From a checkpoint of a small class-conditioned image diffusion model: 123503 training examples.
Rows from block 6 of a small class-conditioned image diffusion model, named by matrix and row number. Rows with one number belong to one neuron. Each number is 200 + 30 x the weight over its row's rms, rounded and kept within 0 to 999. All counts start at 0. After the name is the row's rms in percent of the matrix's.
Before each neuron's rows are labels from the 100 images, of 14976 (inputs lightly noised), where the neuron reaches its highest value: "patch colour" is the nearest of a few named colours to the mean colour under the peak. Only what is clearly more common there than usual is listed. The data: crops of objects in photos (Visual Genome).
# fc1: MLP up (model.blocks.6.mlp.fc1.weight, 512x128), inputs 0-63
# fc2: MLP down (model.blocks.6.mlp.fc2.weight, 128x512, transposed), outputs 0-63

patch colour: cyan
fc1.229,097,225,163,200,188,144,190,213,211,220,167,221,205,215,257,127,229,222,184,155,203,246,212,166,199,233,233,253,208,214,199,207,130,215,173,211,171,202,225,197,190,218,207,192,217,187,245,165,218,180,217,170,208,174,204,209,237,203,184,173,215,204,150,173,195
fc2.229,095,189,198,234,257,195,214,230,231,185,203,254,243,198,177,150,202,214,189,228,156,210,178,126,162,180,174,241,180,196,192,227,162,180,195,197,225,271,193,214,168,157,191,139,158,216,203,210,204,261,198,215,165,168,284,209,187,266,171,205,224,163,198,180,209

patch colour: black
fc1.482,108,264,171,179,217,205,219,214,250,187,246,154,177,204,214,207,200,187,231,187,259,211,183,223,178,128,207,211,175,189,228,201,201,191,150,166,217,220,210,192,260,268,161,220,225,170,199,201,210,244,187,219,235,215,165,190,196,172,172,159,203,191,248,207,230
fc2.482,106,219,221,203,160,249,209,222,234,204,188,180,270,199,201,263,183,195,238,192,211,175,209,186,161,172,223,217,205,206,163,165,145,196,168,168,212,190,193,194,216,226,220,209,203,150,148,210,214,117,172,230,147,194,278,207,205,244,155,232,203,216,190,176,165

patch colour: pink
fc1.330,092,193,207,269,154,195,194,187,212,220,198,225,219,264,251,203,170,172,164,198,195,200,245,159,200,177,153,197,207,153,215,205,258,173,208,222,181,224,219,179,240,224,175,227,213,252,189,167,212,240,175,177,234,196,182,210,238,212,216,213,205,221,181,188,197
fc2.330,091,189,173,236,228,214,140,249,259,219,213,202,152,180,207,211,244,188,199,215,208,245,210,249,219,238,219,212,202,200,196,172,279,161,208,175,245,144,182,175,156,239,205,226,206,227,195,195,202,144,267,184,173,219,225,245,237,186,165,223,203,177,219,205,176

patch colour: grey
fc1.84,089,236,186,205,229,205,209,178,188,174,211,288,186,202,172,235,191,222,177,195,233,184,141,179,228,210,190,215,203,196,195,173,225,189,223,241,175,127,187,192,228,219,246,233,193,257,183,165,219,238,208,183,176,200,181,164,153,183,206,195,169,185,207,162,228
fc2.84,102,206,216,210,175,206,189,200,206,186,210,193,156,243,171,195,158,243,182,196,169,249,204,212,176,139,188,185,192,211,188,194,213,188,150,199,203,211,237,129,236,234,186,153,186,123,180,200,209,195,159,244,217,214,190,197,127,213,169,179,174,179,232,185,143

patch colour: red
fc1.294,098,220,203,174,183,182,130,228,222,204,212,209,184,217,264,217,213,172,121,177,233,238,218,264,196,157,182,190,191,248,225,209,148,202,177,198,185,184,212,242,235,174,172,257,251,200,219,184,193,215,218,200,132,244,224,191,212,217,191,204,157,178,181,164,172
fc2.294,083,257,180,211,229,174,262,110,185,210,216,196,223,216,166,205,161,161,158,205,234,200,192,194,220,180,171,190,230,216,187,155,149,245,214,205,222,196,180,168,189,230,121,189,258,173,235,212,201,278,199,190,252,177,226,232,176,210,162,223,190,221,221,251,156

patch colour: red
fc1.161,085,187,133,153,270,268,183,186,223,234,256,168,210,172,178,245,158,187,170,162,185,203,202,208,208,196,200,202,192,183,228,232,158,144,159,198,244,231,188,238,209,172,156,202,190,188,181,263,209,160,202,171,175,237,177,274,194,186,208,209,161,192,223,211,209
fc2.161,060,137,185,224,242,223,182,210,180,179,219,152,265,172,167,182,216,225,197,248,168,188,204,217,187,188,185,189,187,185,118,155,177,185,205,218,238,211,200,196,211,186,223,220,197,182,183,204,201,190,192,231,234,214,184,177,257,191,209,213,149,241,199,250,192

patch colour: brown
fc1.323,112,214,165,190,202,247,180,219,203,157,200,189,157,199,176,215,147,168,233,195,200,199,161,235,213,200,118,180,200,240,196,189,253,198,197,232,174,206,164,245,190,176,201,189,203,207,173,214,228,254,187,225,216,260,171,202,205,191,200,176,124,209,254,164,218
fc2.323,128,181,204,193,200,175,164,177,191,278,204,219,162,221,306,182,212,205,151,219,178,220,185,212,178,161,193,194,193,252,243,200,232,193,177,211,202,147,200,222,183,254,214,203,221,212,183,216,180,150,208,166,180,224,193,194,146,167,174,198,213,265,226,174,203

patch colour: white
fc1.193,098,224,160,290,220,205,144,195,203,165,245,176,237,219,202,274,204,189,148,162,170,219,226,173,185,179,170,235,206,197,199,195,230,207,203,209,177,238,210,205,238,187,161,216,214,183,208,184,181,184,156,210,181,275,214,205,235,211,200,183,191,190,221,200,220
fc2.193,094,260,198,204,188,202,147,202,178,206,204,215,155,183,189,182,205,188,220,230,221,172,254,247,177,202,213,217,203,202,183,200,276,207,216,177,239,135,166,187,222,194,198,232,240,244,226,213,185,102,242,163,172,198,194,236,202,203,138,220,192,211,170,143,161

patch colour: grey
fc1.281,105,201,217,191,209,202,185,204,252,167,196,262,201,183,214,229,180,150,166,161,234,175,181,222,204,161,182,192,190,165,178,137,205,234,256,191,152,163,205,142,196,226,215,242,192,186,204,172,233,199,221,242,202,183,169,176,250,148,153,193,220,175,181,194,195
fc2.281,103,193,196,196,199,180,197,162,168,176,220,151,189,155,207,204,230,202,162,187,228,144,224,240,217,193,196,211,200,165,278,214,208,165,199,234,237,158,173,219,264,208,228,279,163,224,186,182,191,191,172,239,175,191,145,221,206,221,246,231,197,171,207,194,187

patch colour: pink
fc1.4,105,188,145,204,164,200,176,194,196,256,192,204,163,164,248,190,211,165,207,250,218,229,211,251,216,209,217,247,183,223,203,179,184,248,214,174,210,205,185,231,217,237,158,175,231,183,256,187,203,226,187,236,210,217,206,199,126,171,181,161,194,236,192,174,320
fc2.4,110,192,176,180,192,174,210,155,218,231,204,201,176,183,248,203,230,181,207,199,282,163,195,254,227,205,196,192,206,248,224,251,186,186,246,203,196,209,189,206,177,211,259,193,177,212,164,206,200,116,218,178,211,185,149,210,210,176,190,195,206,194,215,202,218

patch colour: pink
fc1.411,092,201,246,247,174,226,214,229,165,228,211,189,191,280,254,186,188,223,184,174,143,218,155,229,259,198,209,197,221,191,212,172,233,224,212,222,239,194,137,154,224,235,247,200,196,219,176,215,161,250,170,188,208,172,188,260,189,176,216,202,192,217,199,189,237
fc2.411,094,219,191,196,196,268,227,213,234,221,172,180,174,192,210,195,237,208,202,218,231,207,199,165,191,207,237,189,192,210,189,200,186,169,200,214,243,162,235,204,272,252,170,195,99,198,183,192,199,175,189,188,195,216,203,195,199,252,254,150,219,218,216,183,204

patch colour: white
fc1.115,107,224,229,246,223,229,194,154,181,178,234,232,219,200,247,231,235,217,155,215,190,209,183,153,218,194,184,195,209,224,231,202,164,200,210,203,166,171,239,186,266,218,130,207,207,200,204,175,179,154,165,216,159,241,185,241,175,203,193,184,214,152,211,149,257
fc2.115,083,268,176,203,210,201,133,195,187,159,210,190,177,201,218,230,193,187,192,229,151,149,207,229,261,201,232,178,209,199,191,152,280,176,211,198,161,188,166,222,172,192,258,213,248,197,198,215,165,154,201,178,173,226,238,206,206,180,190,232,197,240,164,212,165

patch colour: orange; red
fc1.186,109,219,137,204,226,206,164,211,216,210,197,159,197,262,234,231,183,227,159,152,130,205,245,155,214,233,219,212,214,206,195,193,240,176,171,210,265,215,195,218,274,202,201,178,216,225,228,150,219,222,222,239,171,203,181,226,169,214,193,157,177,193,228,128,209
fc2.186,104,212,220,190,198,252,234,199,204,166,190,190,173,143,205,210,173,201,199,108,146,202,176,178,233,241,207,231,208,195,143,203,227,157,179,197,235,119,194,261,220,224,137,198,160,144,173,209,203,159,218,160,220,199,228,194,206,186,175,203,230,207,185,217,190

patch colour: white
fc1.191,103,174,197,172,193,206,183,189,182,181,210,219,221,165,271,144,282,240,152,214,245,145,190,108,244,207,189,203,217,254,162,158,176,214,224,207,193,201,246,163,216,225,128,209,241,196,179,224,243,210,194,181,197,168,191,194,164,188,221,186,176,215,167,159,247
fc2.191,108,155,174,187,170,142,159,181,249,165,188,187,149,229,215,206,157,175,178,200,236,187,249,199,217,240,216,191,194,232,188,250,217,188,169,221,171,221,274,183,161,240,255,135,241,229,229,206,178,199,210,207,109,207,171,188,266,158,206,170,185,167,197,192,265

patch colour: white
fc1.342,088,226,222,222,152,149,135,225,187,214,257,224,190,204,140,159,252,205,213,182,213,169,207,211,203,181,242,231,148,175,196,253,156,225,278,224,203,145,206,183,240,170,173,206,187,213,189,198,198,212,187,197,240,246,208,203,243,177,186,212,237,162,195,246,170
fc2.342,090,286,147,196,183,194,201,216,201,226,183,242,168,199,188,168,159,231,194,225,218,172,194,215,271,247,192,203,193,182,261,166,241,169,244,159,221,182,211,163,153,167,222,211,259,228,245,209,187,158,227,196,192,196,159,237,177,172,181,208,206,164,186,177,160

patch colour: black
fc1.226,097,162,184,218,162,178,150,228,206,213,205,229,182,198,199,136,275,171,172,174,209,164,167,211,158,194,201,191,187,207,252,208,183,184,261,226,213,185,216,148,206,170,173,212,220,243,203,179,233,224,193,188,180,181,171,173,196,228,159,158,170,272,201,278,165
fc2.226,097,148,210,207,245,152,275,162,197,214,188,181,208,199,140,216,151,219,264,201,206,174,203,175,141,163,204,159,204,197,237,160,163,223,204,187,218,265,245,157,192,208,206,210,207,194,217,192,243,190,183,241,210,169,108,193,208,150,164,146,218,225,194,241,215

patch colour: grey
fc1.155,092,185,147,222,179,206,171,231,187,161,225,151,187,217,184,183,178,191,212,156,240,279,163,224,154,184,258,227,214,149,180,206,173,156,252,202,182,169,179,224,273,199,213,148,178,207,227,205,173,210,241,174,209,196,172,206,218,171,179,198,193,166,205,234,224
fc2.155,078,239,199,204,136,186,231,168,235,166,215,171,193,282,204,206,250,221,249,203,210,228,239,239,175,128,200,246,185,179,210,246,190,178,252,212,215,241,194,221,187,172,170,202,207,186,211,181,166,205,224,181,212,193,252,246,213,165,205,242,222,178,202,207,212

patch colour: grey
fc1.508,116,195,202,203,219,173,164,219,268,156,211,158,189,191,196,178,212,263,181,166,228,195,210,241,182,162,214,214,207,196,194,133,191,244,208,213,239,228,148,158,185,233,194,211,198,176,211,170,193,247,198,188,242,194,205,166,221,273,113,214,178,176,246,160,221
fc2.508,106,243,208,236,156,169,199,186,130,206,182,170,282,137,207,255,230,172,231,180,224,197,261,265,220,172,190,185,196,187,202,173,180,179,171,196,241,218,241,196,260,221,183,216,185,237,188,205,188,191,144,259,170,197,168,192,208,229,203,187,187,194,228,229,211

patch colour: black
fc1.71,093,189,177,226,136,223,217,256,228,203,229,96,217,156,199,233,254,188,176,234,269,213,207,209,236,207,179,166,200,235,237,224,132,197,154,223,230,173,251,211,202,225,181,169,187,170,197,192,229,189,195,156,199,164,183,193,132,225,162,243,154,190,195,177,221
fc2.71,087,188,247,202,190,196,184,178,172,241,197,135,265,161,167,241,233,210,252,139,155,192,194,191,275,218,217,178,241,237,132,226,165,172,216,178,219,214,240,216,207,198,209,229,183,192,187,176,201,158,211,206,207,228,261,181,186,216,228,223,228,196,172,193,179

patch colour: red
fc1.338,104,179,175,188,196,196,145,296,237,185,234,189,149,202,241,234,226,177,207,198,257,227,153,159,193,200,231,229,204,239,202,178,218,182,191,224,190,205,272,214,252,257,228,210,160,232,227,136,224,225,265,230,211,222,191,202,202,195,187,188,188,189,182,183,156
fc2.338,095,215,203,229,246,216,180,202,213,221,217,192,202,210,236,180,198,215,157,247,191,200,191,205,224,255,179,235,201,188,182,154,197,196,217,175,225,186,239,237,158,179,199,244,213,187,208,203,212,271,163,186,217,220,215,180,182,184,225,296,209,256,216,218,226

patch colour: orange; yellow
fc1.299,103,152,183,227,178,233,211,201,201,184,235,174,200,254,243,174,205,178,175,171,191,209,205,184,147,207,213,205,194,208,184,219,218,151,196,189,182,185,209,249,266,200,134,184,228,219,232,155,176,166,173,160,189,213,98,237,203,185,224,187,185,178,232,162,187
fc2.299,099,201,148,191,150,194,142,282,199,192,205,175,172,129,180,173,232,197,241,269,189,174,182,255,186,205,230,185,215,171,214,228,263,201,200,173,211,159,175,193,215,216,226,251,195,192,231,202,204,166,262,151,195,179,203,236,195,145,189,204,206,189,177,186,234

patch colour: white
fc1.180,094,197,217,305,187,216,174,211,216,204,145,196,221,199,169,169,221,193,185,239,262,225,206,245,164,153,209,168,213,230,213,184,210,236,258,269,198,233,152,193,192,225,148,202,211,198,218,174,170,205,144,179,238,181,223,186,211,217,214,198,185,203,164,220,213
fc2.180,091,233,215,214,258,201,170,192,200,211,165,179,196,171,165,154,191,209,181,142,124,195,205,198,236,189,166,185,187,216,193,158,248,193,178,156,248,106,174,205,187,233,124,235,149,260,190,210,216,162,236,154,148,192,193,258,192,173,231,228,192,174,212,193,177

patch colour: brown
fc1.212,113,215,165,181,187,221,168,237,219,186,217,215,182,175,259,250,254,122,217,273,201,202,261,158,213,210,171,187,186,220,199,179,232,190,204,212,210,230,299,222,222,229,263,186,201,234,187,186,251,214,204,221,187,208,197,180,194,207,187,220,190,230,219,228,211
fc2.212,115,211,194,188,179,211,242,204,193,181,188,212,201,165,239,193,197,234,193,142,212,165,212,256,263,208,188,202,170,178,184,167,234,189,201,221,258,187,224,213,186,164,209,219,183,185,196,206,182,192,191,208,192,203,214,182,179,227,216,323,224,222,196,185,191

patch colour: grey
fc1.473,097,216,188,196,184,167,144,226,202,249,173,218,221,201,230,214,216,198,157,183,174,221,201,236,183,215,178,130,226,185,180,157,255,219,164,202,220,201,181,233,170,138,145,165,242,259,199,172,190,204,186,232,187,199,222,163,270,226,198,209,185,182,173,242,184
fc2.473,100,224,161,179,215,220,218,197,233,232,185,184,190,167,189,201,202,207,256,198,208,180,200,274,244,208,180,219,186,188,196,236,206,215,200,223,173,226,147,215,227,114,160,182,183,183,190,206,187,222,224,189,200,195,208,215,277,195,226,229,215,201,202,192,221

patch colour: white
fc1.2,102,200,210,189,239,238,229,227,252,190,136,200,189,209,195,162,244,178,202,209,187,153,190,171,155,202,220,218,190,240,224,118,136,240,202,246,173,155,167,189,170,187,195,175,226,186,205,173,219,249,191,193,196,184,192,186,232,197,165,154,184,255,167,152,210
fc2.2,120,224,182,192,232,226,164,185,142,180,178,182,182,231,227,180,227,198,135,182,203,221,148,168,201,196,178,188,191,216,186,241,229,155,233,200,165,199,188,172,187,150,170,146,148,122,191,195,193,138,151,239,212,210,236,218,271,245,214,250,183,201,184,206,168

patch colour: grey
fc1.92,095,171,205,205,170,199,141,223,220,251,241,208,219,242,227,203,272,199,217,181,211,178,199,197,146,178,168,180,193,269,173,189,168,215,195,173,144,210,204,180,268,216,170,208,181,175,201,196,186,148,162,240,192,212,171,197,176,201,168,195,225,241,234,169,189
fc2.92,099,180,157,208,230,148,227,185,186,251,216,191,216,193,213,232,163,183,225,147,185,178,196,254,194,189,226,186,196,165,225,202,234,223,182,223,190,276,185,181,192,170,221,216,190,180,201,220,201,167,192,213,167,181,136,206,185,201,176,194,203,183,207,230,174

patch colour: black
fc1.320,084,214,146,212,198,279,187,212,212,212,177,187,213,183,214,213,203,186,214,216,206,184,208,194,248,219,185,203,271,221,189,203,176,149,210,168,253,163,198,194,220,211,121,208,169,155,179,159,224,229,214,103,232,191,167,181,140,215,166,225,152,171,234,219,178
fc2.320,080,154,199,189,164,181,222,193,190,214,217,136,221,210,274,167,229,199,226,213,232,164,183,218,197,209,190,218,198,271,230,228,209,238,170,197,180,182,215,195,171,192,220,203,216,197,201,171,191,164,218,252,192,210,132,163,190,155,169,210,178,206,205,212,233

patch colour: cyan; green
fc1.108,124,216,216,234,168,195,262,164,223,233,187,201,223,188,246,185,177,218,173,208,177,139,236,220,138,150,169,168,204,182,219,230,234,221,207,221,192,204,142,207,171,190,190,183,238,188,227,216,186,205,156,181,219,188,186,181,206,174,182,208,212,208,225,209,221
fc2.108,134,179,210,213,183,203,242,271,159,190,187,180,163,197,227,247,200,190,168,250,199,123,243,216,175,158,185,180,188,204,219,133,237,218,194,216,179,201,187,225,197,247,218,217,207,253,198,205,207,173,211,176,207,203,159,244,203,201,227,137,160,147,189,224,224

patch colour: grey; pink
fc1.393,097,208,216,187,144,224,169,270,211,197,212,207,227,171,178,244,260,208,191,187,229,214,213,218,164,143,226,219,189,244,181,219,198,242,178,207,115,153,210,241,183,179,176,182,212,193,196,223,220,197,162,215,208,200,161,161,174,194,181,232,191,197,211,156,258
fc2.393,096,181,183,189,195,165,240,235,206,158,204,176,194,150,190,193,235,213,233,191,216,147,183,196,228,193,143,225,189,176,181,189,235,191,189,218,189,308,161,226,220,208,229,254,196,224,240,227,202,252,218,223,153,199,164,250,232,162,177,219,192,201,203,188,218

patch colour: white
fc1.361,101,139,204,234,213,178,193,222,150,225,188,216,201,177,155,248,222,272,213,226,216,199,242,185,188,204,210,217,213,133,268,235,145,226,217,236,186,152,259,157,174,171,170,158,243,211,178,212,182,181,192,201,211,158,179,190,196,230,197,223,190,235,157,235,205
fc2.361,091,230,146,206,236,202,234,135,227,166,209,204,247,232,182,243,212,197,183,193,179,248,193,149,217,164,215,181,170,181,184,183,141,172,230,177,207,252,215,185,120,183,212,200,204,259,251,202,190,216,196,243,190,198,185,235,176,232,169,235,210,128,181,218,216

patch colour: black
fc1.357,082,157,173,169,220,202,193,165,194,230,161,141,252,163,179,158,130,242,197,116,165,180,150,212,213,188,199,240,240,257,181,176,201,208,165,191,203,203,183,260,162,227,141,201,215,183,194,218,258,177,214,232,220,194,176,236,188,208,189,187,203,217,194,155,220
fc2.357,077,124,165,202,209,247,261,196,214,196,192,174,283,202,135,217,229,248,196,128,151,237,244,276,183,216,214,201,199,228,171,216,167,175,181,162,180,233,213,174,251,197,212,187,196,223,237,198,199,152,211,206,100,207,207,237,193,204,230,208,226,183,227,208,224

patch colour: black
fc1.504,107,207,162,209,199,215,199,219,182,225,214,217,113,202,139,226,242,193,197,210,210,178,165,225,186,203,181,191,213,217,208,202,239,201,157,184,226,215,236,213,206,138,193,176,209,236,188,206,229,245,221,125,221,184,165,190,216,206,172,226,181,238,190,209,136
fc2.504,107,137,282,195,225,229,181,208,194,161,212,242,193,215,156,206,187,233,150,201,194,208,210,217,271,221,217,259,198,271,215,193,159,204,182,232,181,157,208,175,171,148,181,196,230,157,216,211,188,151,191,238,144,237,208,212,242,224,149,199,192,197,231,205,165

patch colour: white
fc1.269,102,217,205,265,147,215,183,183,168,167,182,174,226,190,166,152,218,205,218,227,272,244,229,193,211,209,179,236,202,200,224,193,120,254,187,193,192,184,195,184,253,206,178,184,198,245,238,169,199,194,139,172,205,219,185,226,248,193,208,184,193,165,198,179,225
fc2.269,101,283,228,193,169,212,206,185,225,181,208,192,252,204,177,250,232,218,193,122,85,202,247,253,198,183,224,189,200,181,189,117,185,166,234,224,199,164,192,197,204,171,144,223,210,144,225,197,178,165,210,198,155,212,226,209,214,234,213,214,197,272,211,205,216

patch colour: black
fc1.176,091,236,208,192,217,184,181,209,230,243,165,150,204,141,240,232,234,182,153,241,210,198,175,218,121,171,272,202,206,244,249,195,206,202,195,196,203,175,137,236,241,197,163,206,245,215,260,211,256,160,233,209,166,180,207,206,171,223,157,195,171,175,119,193,177
fc2.176,080,207,288,221,167,222,235,222,198,253,180,197,221,207,190,140,213,258,173,226,249,212,155,172,173,211,183,198,211,223,218,174,166,175,203,158,136,161,150,220,196,229,220,235,192,220,169,201,206,199,200,199,232,178,250,212,232,176,223,180,232,245,222,224,265

patch colour: black
fc1.503,105,188,234,160,172,152,176,172,222,154,213,213,185,186,264,233,209,211,182,180,262,192,178,232,193,178,183,162,196,165,196,157,176,154,186,240,189,132,199,201,202,208,230,233,251,171,199,246,255,201,242,165,188,186,236,155,188,212,180,201,191,161,144,245,193
fc2.503,103,154,216,178,175,148,224,229,129,181,202,168,135,248,204,192,193,202,176,214,191,205,181,223,152,214,195,200,232,202,213,248,232,188,215,216,198,166,211,177,226,182,152,165,143,244,206,202,204,234,200,167,192,214,151,192,196,183,153,138,187,229,206,174,223

patch colour: white
fc1.441,084,187,162,216,233,203,204,173,226,249,178,199,230,134,216,224,164,191,178,186,231,153,254,186,236,170,204,230,198,223,223,251,134,224,149,214,199,178,188,181,225,184,144,195,166,208,224,151,200,152,187,176,196,172,178,216,136,138,210,209,204,193,212,232,161
fc2.441,087,209,157,220,221,231,199,257,256,215,207,195,179,241,180,177,299,230,180,224,137,267,187,204,205,170,184,218,209,182,186,238,183,148,267,213,236,202,210,205,194,207,216,210,182,176,185,217,207,167,213,222,216,207,173,155,180,187,234,208,203,221,229,166,231

patch colour: black
fc1.200,080,141,207,133,204,178,178,234,132,228,222,218,221,231,197,221,303,192,182,206,232,196,186,235,209,183,167,163,188,243,159,188,229,194,153,193,244,161,180,192,245,136,151,175,214,226,215,211,204,192,211,148,242,204,208,227,234,223,209,222,201,217,186,209,201
fc2.200,080,130,211,215,181,249,213,194,175,242,201,242,202,179,242,191,180,182,182,196,216,180,168,237,186,134,220,236,170,245,210,215,164,188,217,124,157,231,207,176,200,217,171,194,214,228,213,174,192,189,219,174,181,156,184,194,198,246,174,181,193,248,229,123,171

patch colour: black
fc1.8,093,240,167,170,198,181,171,228,226,229,209,192,191,231,256,209,201,164,226,152,236,166,215,215,196,228,185,192,188,228,263,198,248,151,162,161,227,206,221,268,190,231,150,206,194,211,117,222,237,199,230,223,187,204,180,235,127,182,183,180,157,265,214,196,144
fc2.8,088,147,190,189,207,171,168,143,231,235,182,193,223,136,186,278,199,173,184,237,261,219,166,219,250,204,220,203,177,235,192,212,268,246,203,215,155,163,164,223,205,206,158,213,202,166,215,201,194,170,215,198,169,164,215,196,206,154,206,179,219,248,204,191,244