Weights of a small class-conditioned image diffusion model.
Training: adamw at rate 0.0025, batches of 128.
Data: trained on crops of objects in photos (Visual Genome), 123503 training examples, 10.8 epochs.
Rows from block 13 of a small class-conditioned image diffusion model, named by matrix and row number. Rows with one number belong to one neuron. Each number is 128 + 32 x the weight over its row's rms, rounded and kept within 0 to 255. All counts start at 0. Numbers have three digits each. After the name is the row's rms in percent of the matrix's.
Before each neuron's rows are labels from the 100 images, of 14976 (inputs lightly noised), where the neuron reaches its highest value: "peak at" is the part of the image that holds the peak. Only what is clearly more common there than usual is listed. The data: crops of objects in photos (Visual Genome). In brackets: how many of the 100, against the usual share in percent.
# fc1: MLP up (model.blocks.13.mlp.fc1.weight, 512x128), inputs 0-63
# fc2: MLP down (model.blocks.13.mlp.fc2.weight, 128x512, transposed), outputs 0-63

peak at: centre (34 vs 14.1)
fc1.400 097:082132122112157101121068165153164080215103102207103121066082151158132120158188114102055130141154100093109156122094121095107154125153109158128125130113142149153095112088149096130084094106125119
fc2.400 074:088124124081116097121074169132100149115077125107115125118106136116106119125154175126067139154138131070172075125132136155115166137087112125135129121141130097143153149136092146110113133172169093

peak at: centre (32 vs 14.1)
fc1.297 098:093136084140148180074125117106119082157164122118095138129091064108125094149126092067092146176127085106175164044125105121130099133148153100134132155117138099076098088124123086122135106185153126
fc2.297 098:167112132109158166168182101139110083143175144091145136143062183093107135098143170100083180144141049148100148121165127092138133145089118119125131107105105107118141130094128121128085144154112122

peak at: top right (27 vs 9.8)
fc1.481 088:104138097112095180148135123127159062083123171166136117128154136087159104159090155087199114100108122085147087096212105139095130157110174121125128130118143164061120137106189109123104109138119109
fc2.481 071:104132097164117168179179098124121165116116100179136129164133127124116130079135075102097175132128128163169162127060184120129136078146120145124128167157106166134081123163125114186127128168139118

peak at: bottom right (25 vs 9.8)
fc1.403 091:119042093133145138125091147184153119145144154157056120122097138161153108109123169083144126066156123119140123114207094101136094101188100081085139149088061194117106086141131106156098142081088161
fc2.403 066:103117145109073126113134098111121151159131098160154122107116142133136085145126141119149140142126207174107074056095132102099114121115121148124127242122131128167142117055165111097138106143153061

peak at: top centre (28 vs 11.7)
fc1.96 108:105108158046096181170097139111160096138043120135122149125156139140156124106141142149155097126124117100143187110115083133164113114112138134068112106129091094133165166142198079093084110096086095
fc2.96 087:100199150130101070130136113138160039135152120164150130081083147142151093147164120123164153158155151122071054147149098100109127122126147094156126194133154151145084137056114141127112104132150124

peak at: middle left (31 vs 11.7)
fc1.43 117:123117127164113117138117215107138053125132148094104120100113115085122081131165132102136076086103136134147087135122104141109086154172091133104139165132140095091059145116168173095093172140162137
fc2.43 090:156127137117097112132133136130026130146133133144119153120120139153159117133089102101124133150187156128123124157133099096131145170143095167122137142135083123103127180126109075128073111120177155

peak at: middle right (30 vs 11.7); middle left (30 vs 11.7)
fc1.489 109:130147117154102099138128120141073079100138120126104032158171084107085110187125195124115235100172073120085080118133119117127061177171126110141155118119116183106125082139100121145129166157072140
fc2.489 079:128099097174184169105080092130173070131104110131123134116103139127141132124161059154123089117178169135186121150107086108147105141134074197123124132057154116082131131122094151161143150136092123

peak at: middle right (28 vs 11.7)
fc1.207 102:110127120105146073168126226119139150187188126096088150080112112166053129167154187102118194140108079050164157118137101056121096168161191128142107082175146154115172179136124141097116122154075143
fc2.207 077:109155135096093163144154139080128185105065127148140137091104143135168169197147146115082085126109118123118155143145131082136120138134024128117117125138163110139107069128079141076148075104146122

peak at: middle right (30 vs 11.7)
fc1.385 089:126160163117108113101099125069132171173145122188166112174153132168123101117213194130080090114122113135130105107132092166121057173159082151094156072140089154096133124125143167085159127110127116
fc2.385 095:119095167141113100089164147116104134152157092101129120105164108129130110121117140136132105116104130163107083020142175130122144144114152113123134138155122136148137136069063158124101150132164131

peak at: middle left (30 vs 11.7)
fc1.359 084:127109084149190118113131144162137116152114118190143106136080145096099142126127133117140109126092133130112139110077111150088104131097117101160159108116123131044118128106168177089182067155164086
fc2.359 077:135133106162112182159192178130127170090116181056120111124082133154108122097175151131143124105049086169097097132148134121166129146136133112145117151113132149139154143152126093180131112081084134

peak at: top centre (42 vs 11.7)
fc1.401 090:174213124106105106122110114151150127166112133156104144117141140142140119095125089106222133133089134194200160134114092131089131182107149137134104075110105129167173113134153106133116100129102111
fc2.401 088:117066146095129126197139112112138172121139087133141127158118065134086101183117087096124068100127150089188119111110152146092118142116099161114134140131100117180100147124138138140150143131105166

peak at: centre (49 vs 14.1)
fc1.331 133:141090138139184161157159141176156148132200231142115115128164117186168141190184121136174145158053173128113100118130161172150063108146168149173131162132125140143087119136126155161137108100145121
fc2.331 041:179101117141158118164085123143138117138120134138161114129104145122145130122087130081161056170083141119138141143103115127136156171130160171132122102147129102129141100133084161152100170189111133

peak at: bottom centre (30 vs 11.7); top centre (29 vs 11.7)
fc1.476 098:118138093133099130120107153148102148140059106143133140107150131096165111133152088097211141104151086120093056133155077126092176129099160122123148094101118172065096111119185076083126083132142138
fc2.476 076:172134129106108127085134108127142100114125121078044116130168108093174179178073080107160154163156160164101152198157163135123088095116087131127135144166077157104174121140127100111073102092155105

peak at: top centre (29 vs 11.7)
fc1.311 103:121137158126165088134079104164101108146123083096108107207137194132145101150103123131108117135167139143094065126138089137081130131117130119029101128093116111079106114115146141146129137114157141
fc2.311 106:076171128101112079192116112160173143117139178156122148147120129184141134131117080114116140122200137158135123140117113113150112120230124148161114103185110169157099114126083125134169106093154129

peak at: middle left (28 vs 11.7)
fc1.174 095:128084146111193125082125096180191098102111172144094129127126148111128099130086116133132135111077120115033096084125139109100073110167111104102178096165137094156106132093132139117075122204148100
fc2.174 114:120133127088091101099108054105113131102075156114113149133131130150125116116135173128051101131113181183175163094119088115187131182140098181131128176119140094121125102160116134109125090093129110

peak at: bottom centre (36 vs 11.7)
fc1.277 087:136113145116086149106103096162135102190110172112131149126103159096164103109096154133120147116104115147156115165135144109091127126100107116139138142139145227140154108094156103181124091090096070
fc2.277 082:148115136128153153083075126097096111071162141086155179143148083090159143166100118113071199140123128094113135087117120152112100099140170150110107106101157168145087115154181131097132155150059128

peak at: middle left (33 vs 11.7)
fc1.28 122:089134143123105114118137124130166027117138104089095076096059125131121118153155127111140069096153107074131096186125117147074081128117194102083114167136110102079145151081125177153091162127165113
fc2.28 142:103066113137141151143139099132030158119092160072108122131127134137140104134120138111092114123173101144127101172103103151135149134155081119114130117071152089104045196049097122118080160115114111

peak at: middle left (34 vs 11.7)
fc1.30 112:114093149134125093119057181153141119143167107136107059097127147099182072171086144123116205134142065111154153126147139088111083186142163153094128124123099172136191121082128116106132107139103072
fc2.30 119:161128135137160180103127073153196074155110119147150089146098086183085117131183157135143108162155131147097147137197100148145104155114114080113145103109119097150182091155129144132157089132147114

peak at: middle left (31 vs 11.7)
fc1.431 088:175210107052127117148100140164094105145116096136118084111174161149146141106163104087105121058170088141109130131118129081145134146139144158118156121097099154102156191122171131124125105118092172
fc2.431 072:101102156160151148050106103132107090132082159103130157142086165115112156116120120115171161120167168134158119116122121086120129149089116129156115185092146098100116161082129101067136105134140208

peak at: centre (32 vs 14.1)
fc1.142 089:169090135025150165115100093115173111229133140145126119152163109075118118131183143136141136093106176126075093152201080099141120118091135152126143119127111096142117169106142117150110131145113152
fc2.142 075:106138107118140157161164130119120212143138142140092121150212082086139110134070140121117129198088229105135163107042148103080080137092094157140126186144097125142158092098114145138134103135127173

peak at: centre (37 vs 14.1)
fc1.376 081:094078143035162168117144095151153123162145103128150078139080149127114095187104121131133123131112082160140155131141174155123136120124123158121088149165064116103102160131143056143060124074113117
fc2.376 092:130118135132118145093143096135132191107055122152105095117115055134145141128076154119074092095106232186114200115106089177145073110174126098126122197111107100151122101106110109153126132134136098